{
  "model": "image classifier",
  "norm_position": "pre",
  "experts_per_token": 2,
  "patch_size": [8, 8],
  "positions": "sincos",
  "muon_scale": "original",
  "momentum": 0.9,
  "orthogonalizer": "newton_schulz_5",
  "cautious_weight_decay": true,
  "weight_decay": 0.003
}
Rows from block 4 of a small image classifier, named by matrix and row number. Rows with one number within an expert belong to one neuron, the router's apart. Each number is 128 + 24 x the weight over its row's rms, rounded and kept within 0 to 255. All counts start at 0. Numbers have three digits each.
Before each expert's rows are labels from the 100 images, of 14976, where the router gives the expert most weight on average: "strongest on" is what is common among them. Only what is clearly more common there than usual is listed. The data: capsule endoscopy frames (Kvasir-Capsule).
# router: router (model.blocks.4.mlp.router.weight, 8x160, trained with AdamW), inputs 0-159
# up: expert up (model.blocks.4.mlp.up, 8x160x160), inputs 0-159
# down: expert down (model.blocks.4.mlp.down, 8x160x160, transposed), outputs 0-159

# expert 1
strongest on: finding: ileocecal valve
router.1:120129142104104101189114168122147134144140121105145131089098144127112123139063170172094148135096135131158127092109148105108107121137146138116114136101112178161135101152153137111148105086136122129118143127143143165142152117161110149159119109150122143120153134125163138088107081118107129167145126117148100133136143091122120093109085140130103126101116102118136147150172096144164153118139114174122089137107116179069129135112141164118104143133156130098096131119085155074146116158120140
up.3:128128128128152128128092143128128166088141149076128158128128128116180145117091128128172146128109180133120110146128129128134128151128151128202124128128128128161080086108128093118128128128112128128078128128128158075128128104128094085097091128128128144143128124091176148128128085128128128160128128103128128149153128128128077163128128148128153128130188128164128128197149151128113128128128128128105166146125150128073071128093088118080076115104128128128128119140116128088119099128128104
down.3:123128128128179128146119103128089106090151141100140128128128128138128128128090128108116120104128128114128084161101160128140121153099128128076116128128128128157161128075139170128143128149107218089087122128128128138142128148122147128128116067128128128069093128128128128067155173128128128144155128135128128128115128105138128153151128151128156197128111128128168098128128128128128118153145143128104128097105128128146128086075103168128128128128128128128135065182139082128103128108106184
up.4:048091165128127151128128128095139120108146069061157128110128170128163128128152128128196128128147128111128128128137128124114151128128128112128159128156128163128128102137074115128128128128152128128126128144128147128128136128066128187096113153128145128114093128148128128117128135155167128128128111128117082128121128107139109128128157170128118152166102128085115120128109128133141108125128110143116128128163170165167128128152128183067107140115170097128100088128128128108180099164122075
down.4:128111150170128098123152128128128128155066156145141147128163128128128144128128099128136128128096128110081128078152128128085128128128139128092128063128128122128128128128128128128125095128125166128128128128128128128089128128128075128128181128128128171128128128128115183154177128128128150128128128128128119128128128128097116128128175128128159128128128109128128091151105116131080167132163157104127128118141183128177128128128022128128128128206101128128128128138128128069128049128128128
up.5:147141128128069125090114128128151128128161171137143128077115138128127103128172113128128145128158159152128128128107067074128179170160128128201128117100155157139143141128128128128128128156115148128152133128128175095127112119128128153126128128165128128146128176107153128128128128082115128083108128099128184114168102090128094120135088164066128128111128101138162099108128128128128128128151128128086128128128188128144128117136095128106187128128089128128128082113163128164128103128135128
down.5:128063128128166183128138078128128128128128165128128128116128128128106128128128141128137128092128111129128128128128128178128170128164134128151128128116128145071091089128128114128117128174110086128128089128078201128128183128128092128126128128086095163158136128128116153128128128126128128179128156128107107128128128128159128186145058128084090128167145128128113128128128132128128099163128182128128128128067085139128120100128078144128186128128128092128128128128151128128167128128128128
up.6:128128128084121128212128128128093139128128128128128128128072128128108169192136128113121128128128128143112065128177073128187144050072182128128128128128144128128121128128128100128089143100128128128092128200128128128094128128087128128108100137128081128128152111145128128156128128128128128153176128128128128163152090128128128094128128128095164111128128128128188128097127179128128128078093164098128132128128128128133128128128137112128128128128139140128147127128128128119128154128182128
down.6:128128144128145128113128116128114128128128081128152151079128128122128132068128102128128128098105081128128100128099128128158172128128128128159128128128128106184064155108116101128128128128141116154122131128127128128164178119128093095128086128128128094128128128128128144166070128160128102216128100128099120146131128156161186096128128128080162128128128128128128162128156103128143095180128128128142128128128128128128128179128128087128128128086128094128128128077128051128128170128128165
up.7:128150128128128159128128156128128128128128128053128128165186128199113128128128128128128129128049128128076128077128128128128090128100128128128136145128128125171128188128111128135175135171132128128128128128167169128128100128128128128128128128128138128128105128095096079069113142102200092128128128058128128128128133128179105128128128138128071128128128128128104128143128128128095128086149175118128128128128128128153128089128128143128128128128128116079128128128128128055116128085128128
down.7:128093128148128148148152070136128128128128136105128143128119115121142128128128128128128128055120095128149128128069128099085128128201128112080141195176128128128110155061128131128058110128184156128128098128128203128128128128071149128128095128128128128062095128128128139146088132128128128128095122162128128187185128128128128162111141092128128119158128128143128128128116148136128175165128128128128119128158128128157106128128128128128128128128137163165128128128113128133128142116128137
up.8:092128112133128119168128128128128187128064173139103145128128144121128128158173128128128128084116128103128113154108095171096128141128168128155183128098128110103132063050060146128106128128086128079162150173128145128114128128128128128111098216100128128128128128128093139128128104128098128144120128128128074170128090143128168128128123110128128128128128128186128095153075128128128129117149128128128128146128128128128128128128128128110124137131128128136128128098182128128128140155107128
down.8:128151088083128113129140111128128128095158081179128103106128128128128123128128128128128128151109128128162115128100148128145074148128156154108128087134151138123098128128128153163158128128128092128080129128128128088111128083128127085154128128128089150128162150167134128128128158128128128153128128128070170177053128128128142144128128075128128078128114128131128181102128128128154111128169135143128199160128128128128128128143128161176102105130074129154128096113128058128128164128128128
up.9:136160143101128084128128099128128128154122128176171086183147089164153128138128128128156109113128110111151128128137116126158109188117128145128121128128149126119093158149116135128129163128160146099126162128099096172075088128128128128173128062128128128128128128104164128128128128150128128128086128148128093128128128128128128128167134128151146128128141128128092102128128128119124128128128055128128110163128182090111128094115197128128128128128128067164079153128143128142118160128124202
down.9:128128128128088141178071123128115128128128128081150178128163148116128159153128128091075128128146128128128128133128095153192128128128082128125128124128072169148173128128128157128058128128132137135128128129138128128128111128115128128142128128144128128128148128128128113128177128128101166089168093128128128128128128128108143146140128178069128104128123128128159128130128128128163196164086128061128143187128133128110167128179128109128128128141128169171128097118091120128128128128177099
up.10:128128128128128128152154156104147128128128128160151128117134073128120128128069128067128125159121149106109128089149128087098136113128128167128128072128128086128128128128105128128136128179128100128106135128128128151128135117154128128128128119128128128084164193128087128128128128128128096076128098128128184178121128128157186177142128145170128128128128128128128174138116112128074139128101170144085128134128139128128071128128096103128128174086098100128128077173103128115128093085119128
down.10:128128128128128128128158101192128128128128128128128128190128164074189091128128127142128128112128128128128128128128125124128108145128148128128128137128128172150163097128124135155128078158128128105128128178128128128128128128018144106128108166083074128128128100114197128128167128128128128128094128128128162128128128128128128128128128128140157090142128128081128128128142159110159128128177156128128128128128184128075142188128105128128128079171128128106093099128105174128128145128144128
up.11:128128128110128149160139082128101108116134128109104128128074128102128128125168083104080128128128178128128151123117082092128128128167163128107128104140128157070128159128143128082128147148128143128128190128128128128123114128128128128128128107147128165128128128145128128129150120134128172143154128128168183128151106214089144091092128128134128062181128128052128108141104128081128141128128093128130128128128134143173154128128147128083112128128145107128155128128128128128128162085102100
down.11:128128038128128128107128128128097128134113168094128128128128128128141128203128098128162128140128128128128128128119109128098128128101145128052128127128128193128128077128128128128128165128128128160057128152128128128115128166139128128093128146128108146128155128163134128164103148103119128121128128128127128128070128148147152128179162128128128128167149139128061128128107128067075112178128141090138128141151151128135128090129070143166128128128129141117128193128101128128128128132115128
up.12:128092128128180165099101152128128128158128128088162128128128202071128177128128141155128054158143146128087128112128120128128128128114132126170184119128143107128128128148128128128118128159128065121128152151178088136157108104115171128096077128146153128128128128128128128128118128139128128128128108128128128155128128128128158149128128133175165056112154137082147128128119096128132128128128098101184080128128160128128128128128131136091128128095113108128128159072128115128170128128088128
down.12:109144128128125176128149113128199128128128128157192128093128171109152157104157128128128128174199158128122128128090128128128128106129108093088105128151118128079128147097128104128128147177128128128128096147128128156128128128160116083128094128128106104090128128108128128189128154141128128164128128142082128108128128097128075098128150128128106128132128127128128128128128128128074128153154075128157128128097128128128107109151148128153142147090201128148164128128128106105089163128103075

# expert 5
strongest on: finding: reduced mucosal view
router.5:133106108112125121155135150135115120169087128138125074121126135133099114091127154119115148152160096143118135135100149130095134144063149102134094108161129127109159092169135164183097100075135156155156144122166128142080149139111137121149156100149146123118175139148105139109150138116140106147136091147141116108105092132101163100116090138114121114080104118097158092147118103134135138066109124129156118087091111148135140132141160150159161102134109140148132164116138149134162135101140166
up.3:128180128128154153112118124128082157140092114157128128155128096128150161150201122136162118128128128128128128112182128128162159140128128099155168141128135104128080128128200128173081128128100151128128131128128101128083128150128132094128128099155128128129108128128128100056074128128101138128128159128110128099130128128128128103128128143143164128147128128112078097084128128128128138128128101128128128122102050128168095128114128145086128128128176128128156128081104152128128186128106128
down.3:128128148154128128128128128128128108128128145100128172128106162120147128128166128107165144112087128128128161176128112097181128128128128128128117128067143128128128128185148128172128128128128207128101060110097095183128128128114128083128111126128128128128128128167128128064128094128128084128106128183128135164128079131128128174128165128128128128157128128145075114128128073189128121128113084128128128128113130128128128067101128128138094128128136128115105084161149147128128112128128128
up.4:133128106145151128128128128128076158088050128128128158128128132128179183128195128150128062157128128128128121087068128128067124128128163052128165160143128128128128128140128128128115165128128128088128128096094128128113128128141115177154128128128091128128078128128096098157128128128128128166128163185128128134140128128128112128109152128057128094128128128128128128128073128090106128147161128128128149128128128128109094128139072130128128128156093128128127128110128128128128128156128128
down.4:157145143110128128121128128190115145128128128128128128158076096128108156128128128194109121128128154097128128128128132128128157165128128128157151128122075128128128112128128128128128135128082170129172128141113128103128146186112128128128128128128128133099128166128128128096109128128128134167128164164144071128165128123128155176128101128128158128193070128098093128128128120152052089128128143128128128096128128128147073161128128128128062128128099090140153093118207122128128128097128128
up.5:128128128128128065128115128128138128111128145147128128128128135128128128159088154128128128128128216136061128153128166170128151164095154128126155116175125128128128128098147128128219128126128130107101131128126128156128128128143128128090085115128100128119128128178128119128107128128168128111128128128128105127134128128128128128128160141124128128128128128128046128128084137105128071128147128077140128166128128073128128128085128095128134159128101128128128136128033127128128128138159184
down.5:155164179128137116115066128128099123097128108091128128128103128164141103128153128101160095128149128165128064128181128151149128134095148128128140128128128181128128128128128087128157085077102102145128180128128128128128128133128120127128128107068201128124072081119128161128128123128128162128086128128163162128128128128128153128128128128128089151077178128111091128128128090128192128177128128142113164128128148128124132128105115150128152091128097136128104087128128128128146148128137128
up.6:128075156128128128126128128149171163128154128128112166093057128154137105112110073179109196167089128169146128119171182079117128128147123128162128128128147128149128091153128081089158128128178149088101102150103148129128128128113128128112128108128191105128111140123128132128107105128147166128128128104128128109128128103128123128117128098111136128131128128128128128177128105127162176128128140128128089094128149167139128128085128128128085106111128128150158128140113144077152147135128174
down.6:162142080136101128184128128182099128128125128128128128138170160151128097146128128150078167128128107077128108128128128138106128163071092138128128128128136152120128138101141128128128128093103081119128128090128121128128070120139159146128109097128128165128128128128128094163165091090135128128128180128111142128128162156172128128128128172128128128128128128210167057128128115128128128128130124128128130128128128070128128122128135128068129128095128153104164128098083143189128128128142128
up.7:128128130128128085124150128128128174128110078095128128171108128128165128158128094166076128128097144128128128134128188128197104100128128128128128173183111128155128128128125103128156128153128128134128099103140166128139147141128128141181128128128099089128128083072128128148128087128128128128128128128173117128174146128128132099150073157108128130105131128128156171210128124101128128110162169128128128128128128128128073128100186128128128128128127119128102128072100152094128122145128098
down.7:128173158094128128128128153092156122128128128178128107128128128128128128128075185155128175128128128128167128103157145106074151128107101142145164138181100178128128134128086173111128113128076138193128129173154124128071128128128128091128079090128088118128110128128128128128168141118128128149128177060128128070131100128128124097167128128128128128128128079128161152128128105149157128128078128128150128108128128128149095128120128128160128128128128128137128128109109184123128128140128103
up.8:128128131128128128128118128128128106128192128128101113128128095148185096079161128151094083119113128128128064128155146128079125173171153097097128128128155120128128128097108171095128128104098091130128128108119177120128137065113128128151089126071128092128128128128159114128128128128166128146128128128128158171143109138128105114189128177128128128128104128129155128158128128128114128128128190128183128148070139144189108128170128128128128128128128128128141073128128128128136083128130128
down.8:128109084128128128123128128128097113171128128137128175164128093128128200128123114086158147128128128209089128065128128139128131128111128128128170071128128128104128128118128134128128128183102128103128104164097092128128128096183170128079144106128128176134128128128152163128128128128141128101128156113173128101128128128128128085128104086128148125142170128128173128138128155128125128128128169164121171128128122175128128128128137208128146128075105147128128128138128128138110097128128104
up.9:172155115082125108128128128128128128128102143128141128160116125125153128128128128136128128128128128172128084128128137089128128154128128155141128157128135127128174128128128110128128107128128128128099090128128055166128128128072128128079145099128202123142128128128128189128128145139080128167128143083128128122128128128090193112159128128128073128128172128158119175174128119128142182128128088128128133084100090128158108128109105128132105100128128090128062088092106149128095128161128128
down.9:102158089190122128099107128128128178128135128128098126128128128128092128128097138128171146128129128078116128128128128128090180182109150128128128128165187128176130128128128128098128128105135128128128128128153173128077104158076143128090142101128092128128128116128134128128171148125110160085142128128128137178167128128128128128101128077128115110121128128128128128128049145128128133128128103115128187115196128166163128128128128159092138128092128136128100114162114100128074128093128149
up.10:157166142157128128128128124113097128128128128115128128128128106166108128173168128095102128153165128128128085145128210073128128128090128128128145185128128128162141128128189197128128128128130128150128128128071128128070128128073128128128128128128128128128128128137096128128083128168128111128128107183174128135134104130128128128128101128128128140128132128136094128114083203098128128128128128132137128070073128128166099130060128119128128107128110165128175128128128145129100128128137128
down.10:128128128128128073102128146144128167098128127096094152128128128160128128128145197128128128128157193145128128149152128123128094141109128184173128174128111128128128165112066128106128150160078128145069128128128192142093128153071072128108106114128128112154108128098128106119128128128128128128128128115128156128128128128128163128194161128128110155128135128128128128128106128135172128142175140128124119109128162128111128196088091128135091128128128128128128080138150089128107128093128126
up.11:128128047128148128180128164151128128128175106097128190106072128128120128064170128131128098128128128128128128101128128120165128131128138127109083128112168128128084128150148162095142128159166128121128148128128128128151128128103124156128128122071120128128180099197128128082128128161128141128136135147166128159128128075128128128128128128128146215128128092128131128110128128128082116128117128141149128168128158160090128111128105128128128128156128121111128128128192128128092099128128128
down.11:128134128095128128126169128128119128128128175100113121128128128128182147128093079128128128128105167128128128128128128128128143128128169128128178128128128128128084128128122134128090189177103128128170148166128212130128128128122132128128128128098128087128128128128128128128101128113128128098146128146128128101125100128091128128124121128093136116135117117128128167128072090125157144128158222077196142151097128179128086128087128128127128128192128128092150115147171128128085131128128128
up.12:179154128161156103128097128130150158128101102162137128164128128128097128076120112128128093128124157156142165132180128168137086128157104128128128128130128128128128086155082128130114132112106128128131128128127105092128121128095124149153095128175128108128127081101102104098101128137068128099128128144128128140128066128128064116138128146156145128100100110128128100154081092131170128151159162107160128128128105128128087149128169102149128129128061128128133156158128128162128157143144069
down.12:117099128183108141211128109128128073128067128190128128163128128102143146128093128112128134165131070128173134108092077133110128128128100128128128127102128128128155128170057120149128131128160127116061130151128095128128102128128085104128103174143156124105102093128128128128086128128147128106128104128128128128153128132132128128088167128148128128128157104128161093141128128125128128150128100128165128128128134128164128094163128167152145115128159128075128119128128128192128128128128115

# expert 4
strongest on: finding: ileocecal valve
router.4:108146095113125133140136173111132158134134124148114130174112163134103164102123152102119133096121113073079096088086146138109093088101152140113139138134079151114162187133122139127144118155110135150177143117095142153139125141158160124145165096120127127098132148139101123149115163129115113109127136125143139128121135177101126096164111100091137118118057121111119152103113092116086100093121179138131097107134123149178132137152110159159171103147133135126120121132142153131156158159131127
up.3:162082128128128081128107128128128186143158128128101192128189128128191128128148134128128116128128135122080128160128128128142128128128158128184126082128140128128128128084128174128173128153128128082128155117128128128113128128117128155113128128150099128128128123128128128092128193080128128074128128115069082088128128115128128194102128134069141128120128154128128128128128159128124145101096074092128128143128190128128121128128145094102139128154128140128150128083141114119094128128140128
down.3:178091128128128128128128128128121132128128128128078142128130128128132100160093131128128099128172105128146128128157128115108106112128148113128128128128185109128141113128128128128128160183128163128128128128173128144143128154123135104128158128148073107128128112128128128071072128150116159167128128179128113128128162102101128128087128170128195128128140128128164164128128112140128128128154128128128128128128128128128082128128128128128152134158128154051215044162128186128128133140128167
up.4:067167128104128183128161128126085099128189128162079128128103128146128128135168112128128145128105152169128128128140157128154154096128115128108128103128128139104147128186116128128128088128143098128128102125102128058117143128128128153090128093088096147128128087151120128128109128128106128128128125105126128118128128103161137193128128188075097128138128128128166128161161111128128168128128128128136128193128128128128124128128128125097121128144109138143137073192118087128128148128131073
down.4:128151128166128138113082148153181151128128128128128114128096171096087128140157093098128128176129128093128148105128128082128085137128128128121128128128123131143183128128128128128128139128115128069128128128128128130128128128105108075128128095128053128128118128128128128165128128128110179152128097128128128128156122128128149128128186170128103128128120097117083128132175095164101156153128138128180128087128128128052091153128128128128138128104140203128173097132128128085163108128128128
up.5:166128145165128128128097114128125120150123128148194128128128101173126128101116123128161098118128128197086128173128128160156113144128116113149142128104128093173128086128086128156137128128163128138077128099128128073128100153075171128166128115136128128114102089144108128094128149143101128128128128128128150131107088112128114128128144152098093116151097128128076128128128106128128128128128128087150128145167128119112128111060128128128128128158105123138169154128162128203173128138159084
down.5:128128128105076128173141128128119128159128163128128128128162128140128073129128128080128189128128080152128193171128128085128128128130128155167158128128128128105128080101128128128067152153128091128102078128128128128120128177128113162128068128128128145128192128128128128128128128091128128148128101179081153128126119128173154118128084128128128128128128088128159110128103110128092128128128168142128128128109128090128066128158159128128188128128128150075128147128128101128128128128128128
up.6:128128080075128133128145155160128136089139128128128150128099128128128128174128160194154122128128171120128127128128136128141180128150128128128128182169084128128128122115125082074107128150128132128128128128128128128070100164094047181128133128128128188128128122128128151128128128128128145128128124142128077128135093128102075156109094128120128128128128084128128128128107122080128088152183148128128101128128153128128133128148048105128138160128128128128144128146128163128088128105097128
down.6:128091128151140128128101118128128142166128128190147128128128081099128099128129128128128091128128107128189128147128128128128128128128078128104128128092108150105134128086145128103106128170065164081143145137128128128128098092128141150128144128128128168143128128128088128128128147128106134103128128128128128056128128128173100089128109158128106128185128128128138128151201112141201124168128127128141128128171148128095125158128162128109155119128128118174174093128107155128133137113117198
up.7:130128181136128128161128128100106128138128128133116128128162119163128184128201128128106128123144128104206128128128128128111128085128128128092128128098151140128128128128093188128128162128128080070128128140128132128099125111113170128127128128128129121128128128128072128125151128128154128128128128128128128128144128117056145192128105151128128128177128128095164106128071131124128128128128128128104147140085150157128117115160082124127128169121194128142105128088087128065135093128166128
down.7:186128156128128091134164128128111128104103128128076077128128124128161037128128128128128128128093128108176185128128128128200117026128128128128102169128112155152173128128128128123123128152128128138128151090110128128128128128128091128128128084128128128128165200176154109128128128128128103154128146128128128053095155128128128128128128131074128128128094128128128153128128128128139128128117128128088117128128115159112128096163128128110128111087128128128128128128128106156128159139128128
up.8:167128128128128088091171079128102102081128128127128082119128128165128087128145128128111113128141128128128151128128128128128128128152088121094112128067144096128128150063128125096123128109098128128149146182097182111102141128133128128108128152128157128128091128128145128128118139057161147156104128109147128128067137128088182183152128189138128157154163128128128179128114138130134112128125128128128149148139189098173160128164146105128117168128128108128128128135107149128128112103123144
down.8:107106147163095151150196128128085099128128134076139093095128128128128128112128128128139117128082107128128109128158122100063109057128112103128133128078128128148167139128128128121128077109140128162121105114211128145137128154171128129152165113155125128165128123116138128128128128140142128128128128128115128191128190128128151157135128128157121105103128145138128105085112131128128125161098087158128128165128128128089168161155128091140128099093128153128128187104128128128164132128128128
up.9:087130144128139112109128128128073090128128128169157107128177108128128098118128134128128128127157128128119142161130128172156128198157128098128172128158128128128115145128118130101128139128128128107128148171045128100128084152113133150115128094108128100128138128128107107149180158128128176134119094128081128128128081147135108088132128124092128097128128094193128114128097160128128128128147128078148159128124099101185128143128128128096128128105128082128128128128128058160110164128128107
down.9:141128128128128210152099151128128128128128128128095180143128182145128126128128170128142128147128128128166128128128128128128152148128128128128137128128123128125128128128088122149128116116128105128128076143147075083090121102071080162178128128128156128128151094128102156172069128104128128095128128128128072110128128128148128132128172128147128118128120128204147128128148110165128128128142128110128128128126128128045112129144128085128128128126103128128128197128128139128062086128170138
up.10:092100128128128108112128179106094128128128153180146144149123171139123128138142140128128130128128128128177128128128128137114118128140128179095128128128128128128080128075128128064185128105152128128128128128128186121157147099128128128104128128092128128105140172159128046128078147099128128133129128181105128128128172128128117128128117177128128128185109143128128128128128196128128128128128128128178086161126132078178134171128128128128128128128082103128067128128110108105128128103128128
down.10:121091128168128108128128094195128128128128128096095182128119128128128128144120128074128117128143126124137143137128128091128159091128143147128128128128128079187154128143128128128085141142130128130081089128128164122128092128128128128137128128128128055073138128117108090080128122127128100128137100128128101041128136104128113128177128119128184177128128128128128128055128128128128128128128065138128128128128128128128128128065092128128128157128128066128107097128128128149143128128122163
up.11:161135128128132128128128101128116128128128128128128128128095154128081128127128140111128128150128128128128128128128142128161209132149186128128128128128118128128128104128090181119128128080128112108120128157128128196128121109029128147098084165085128128117128152161128128113195128128128160165128128128177128089128174128076128128128148152179128128165090128128088128128128128095147128128128128159182128106102143128128128119120128113115128128070101156115128171128156128128154128128128079
down.11:128128075128116128120133087151154179128128149128128142063125128128128128128128128128128128074118128142128128128119120130116128112128128147109117167128086138128067128128057100130128164076128128098128128128128079128128128078128148161128128128083153128133097128128174128128128126161128128118128128128181128103128096128167138128116113183128128128128128119118177128149128128118083177137085162152106077163128156128128182128128159154128178128142128128128128055128128073128128128096128105
up.12:128128128128115186187060167124128150128128128149104174128097152169091128128116160092108128100128102165109128176166172158128116128144128128128128128128127128128124128128128128128128128128128128128128119128128128157128128128128128128071128128108128128128163128144128105128095128142128128128128128069158055130159128107128128130128172148154128128128156148128128128093128125146128172103113105158131128113128128081150073153128089116128161173105109088184128184128072128093128128143187102
down.12:128081128128128128128128128128153092128092128128112128090100123137093128072128128128080105117128109128128128144159128128134128128115128172172108093147128128220128128143128128128162128128128156128083140128128133156128128144128177128094124128082089131102128172128128153112128128128128123153188128128069108128136128128122147131128080200128171128128086100128170171128128172128136111141143128150128164150163128065136135128164128128128125160163133128162152128089128128122075128128117144

# expert 0
strongest on: finding: pylorus; finding: blood fresh
router.0:106156112165124154104163089112143136074111100140093095141177108107139091122150126077118104107157139131117142145117088136119186110124131113098116110096096080106093132111126159149129130129102134144144145139152131085145148115135135119138139153115120111132132129163104108159164138068128121122139142136138139127103124164149152177116176103152116112134161139124110108137142162125101097103093114096162156122150110092129167106159133117159165123130104171146178157134171135151143099103133138
up.0:170128128128191127128081128095128170135128113147128149134128128071128128128107143159128128110128128128087162128083128128128128128166128128111128116154128151153198128164128084128128129128089128128128185190128128150128128131128156112128128118128128113128128128039128128105161128066121145103106128200075128128161077136085168056128121128128128140128128128128128128128163127102128128128128128128128128190109128128113094128128128128128128128128111157128121128172128128128128128128109090
down.0:128158138128107142128149128128063128099089073198128128158132088180149152128128131122175153115128128128128151128128108096088128128162141128128128128082132128128065128128136178082128128128153128128128122135128158128128128128124132145106128078128128073120148093128130147109128119088094128075073141104128103128128128128105100128128128111115128128140128096152128128128136161170092082128128135060163170081128120128128128159107128141118128124128189128128085128102128174128128128135128109
up.1:128149128128155128128128164148128128128128128128128128128128118128085128186128128162109092128128153167128095128174128128157155128145173117128151128144185144089128116128128128128156128095128154105106081128128128128084103100128128108128121128128197118147143107201128128089128159128128095128128178128128128128108131128128128129128112171128128128128128133128107106061128171128148054128128117062128128128155091128128128128150086119128128157096106128128141084199128128128162106093171139
down.1:128128089091128128111128128128128167099128128114102128139119128128128128128175090123094086128170128152128128149128128128128128072128163128161128108128128135146096128172128159120088128128128172158068128128093128128128176164128128105128166128128128128128128128122128120097128166128063128128128128085128128208128159099128128128139128128128101128128114128069163128128128128128159128091184128128090085168166176128088128148128185128128128128128163128147128128128134108098128128052148117
up.2:119090154128080086123089128128128142127092128150127128128128115091128128128186128128128154151121162128128100128139127128128153128188167104162159122128128128128128138071125128128101094128128143100081147128128128128090086137127195167128128217128088142186128097128115128128128128155142128175128145128128128128128128197128095158116102192128128128128128114128079128118083160128128074128128114099128128107128129128128128128164135162130128169176128128128096128128128128105128128128128128
down.2:128128128128093163124128128128128128128128128110096128128106138128128123128159128095140128128155098128128128163128154064128128128128142128160128098184191128128157128180149116128080186135128108167128128125128185153128128128128128121124128128098176093155128111128128128091128160128071159128128128193128128128128128128171130136128105128128094129073099076152118100128150128128128128128112128128096128164128163128106101130118128076085128128076128128165118128128136128128092059196127128
up.3:128128128122128128128172177118128162128128087086128128128127128128103081128089128060128107117081128128128092094128121103088081128124128128116128128128128128133151138128172104061128128128128128128103143128117169145128143097128128128128128128128128128128103128140145128128135178160145163125166158128163159167128141128118155128094101128128128145152166187172052170098104084128109118128108070128128165129128182142128128134101128128157128107128161114128158128090094152128128097128121169
down.3:128050115128139128188128104128128128128118128158088136128128108104128099142124145186093160189106089189128128098113128128128112142124128128142164128162128128128133119143132128128128103064165128128102105138182137128111128081128143120158128128128174134119105085128104158128110149168128137128128109118188182124143128147128128128128109130121128078135156128128106113165160128080128128162106076128128135128093118128128090128133128128128128085128128165137142128128128128205147156128128128
up.4:134128128151149096128128112128133128128128145128134162176106128143128054184145128171128128128128128186128104084090128128128179128128128128128128128128159128128093099128128128128107154154144152128128128167128172128128134142128128128128128160158069128128128128176128128128128128102097128167128171159128128128118128128128084137128128101128128086128074104128128128128128129111128128128149128128128187128128151128128135166104128128062170076128128128139128128128185128062098107143034128
down.4:117117128128128103120128113194107128128137128145128149173128127128177133128128128093112099128128128128128128128128128128104128128106128128112192128142141128176133115048151169128128117128139151128181128070129128128128128132095128096128128101128128128128128128090128128121111128150128176128200128128128128094171128128163128113171072101128128163108128128128149128128128128128128160189106173224068125177128163095128128128128128128128128128128109128090104095099101128123117128120128128
up.5:167128160189178165128061098183128128116098092097122161212138164128124130076128118084128152128095146104128125128139165121128128169128128164145186128088128134128128128147128100169128128145136134128146128108089086125128128079097128153128128112130128128128128128102128128128128144166128101126128128145128128076128101120136096185128128171108128128146106098093128128131128112132067162128128151128089128128146128128128128128112104128093128128128128128129125128178128151152128128128101089
down.5:128093128132128128128147128158128146123090128079128140133128128106128128073128135071170127149155088144128128144193123128128128103109128168128182159151128128151121176078147128153133128140128128128128112106128128128128128128071104142128128165152128101135155128101172128089114094128188175128128104154103110095128128164173209128140128148128128142113135115128079168128095128128092128128128164144128143128082128128114128090066145128164128128159123128095128128128093115100128117116128128
up.6:097101149138185104103128128128148128182128135128128070110128128128128128091181107127106116128128128128099106089151128128128092128128160080128153159176128128128101128149102109098128148128149128128100128132128168128175128092128128093137128128217104128111146107128109173080128132128128128128045128128128128128136140128152156184128051128128101128128074118128129136128155106128128128128106128177101128093128173145128128128128128105147155128128098135128092128128096128100128128128128118
down.6:049128156099156156158107128080097128122128155140128128089128128172119128167128128128149064084128156128140128128165072146099128128128128128118128128128128109188128128093109159100128128095128145128099144108128128128112128128128128149128107128128128110128071128185177128128164128128128128128128094128128128128167128128090124128128128108139114128128141128128128141128187091161128067128128128128095072147128128128077196106128128128109176128128144128128128128097140142128094166150107174
up.7:194128128115128128128128128143098103146025181128108128097128128128128192140121135135128128128128128128128170128138176128128128128140128168128106128128165133128128128123128128156128128136128128128101128133086133128128149128110132192128111128128152069128128128128128128128128128164135128138128128128093160128128128128128172128128132144128133128128073128128128128187072053128079128128128120128191143128128128128103207128095128128076128128128128097128128124128119195159147128128128106
down.7:064138081111128128128128128162080128126128093128089128128128128092078097074144133128128128128070188128106128084161093111128128128090128128128128128128142128128128154128143128137128179183132128128128128128091128128128124103128111148128179063144128128116106128150080128128120097110128128165128128128128128128128128113171128128111128128128177128128128152128128168128172065123104128128128155170034128128128116128096123128128151091106128163128128128070128149128144128128155128128128103
up.8:128128124128128128128128123071128172101148118122090128128172128128128128132128127199128128153128128139128128184128128128166147138145128128128138178136161163082139136128128150128128128094128160128095093168117149175128128128132145128090118128128121128128208128129118128128146128085146179196154128128087128073111128149128143128124128161132113052128128102128128079173128113128128128128074170128128128128128080135128112128128128135128105099105128109074128164146128122093128128128128174
down.8:082168133074128128102128128144128179128072128148128122137151128128068092128144128156093119128119128112128128127128128127128128174095198173114128116121142128146128155109128135108128128111170099135115140159097087128128123128128125092128053128128128145134128076150128128153157107090128128098146128128087053151126128128124128102128128098150128128169067128176128128180128128144139128146128116108133078128128128128128128128128128128128128205128158128137124128128099161128128128090161128
up.9:129128121128128128098128146163128089166128152108128128081192128128105128128200128128089128128102111124124128104153109128202162162128128128147139161117128128128128169128128128128128128128121154091128165128128148128128128145128128128128112172128136096128128128128129128120128104128098128128128144190128128111128100073128128128128128166052128128128096088128128115081146128219128111141187104128110128160128128128104128128128051112057145128121128110111108128128128128148128095128128128
down.9:128128128123128147128128130128128165128128128128128128079128175164169155128128128128098113128104108128128162128152128128128127151128128128170147173193128128128128199155098102128086107098113128086099148128109125128128167128091137128128105116087108128128128182128128128128128085128128128163093085128128128128128109160128128128190128141094137128134128092146189082099128128098128112199128101128116182118128161118090086120128122128128064143175116135128128097128128128128092128101095128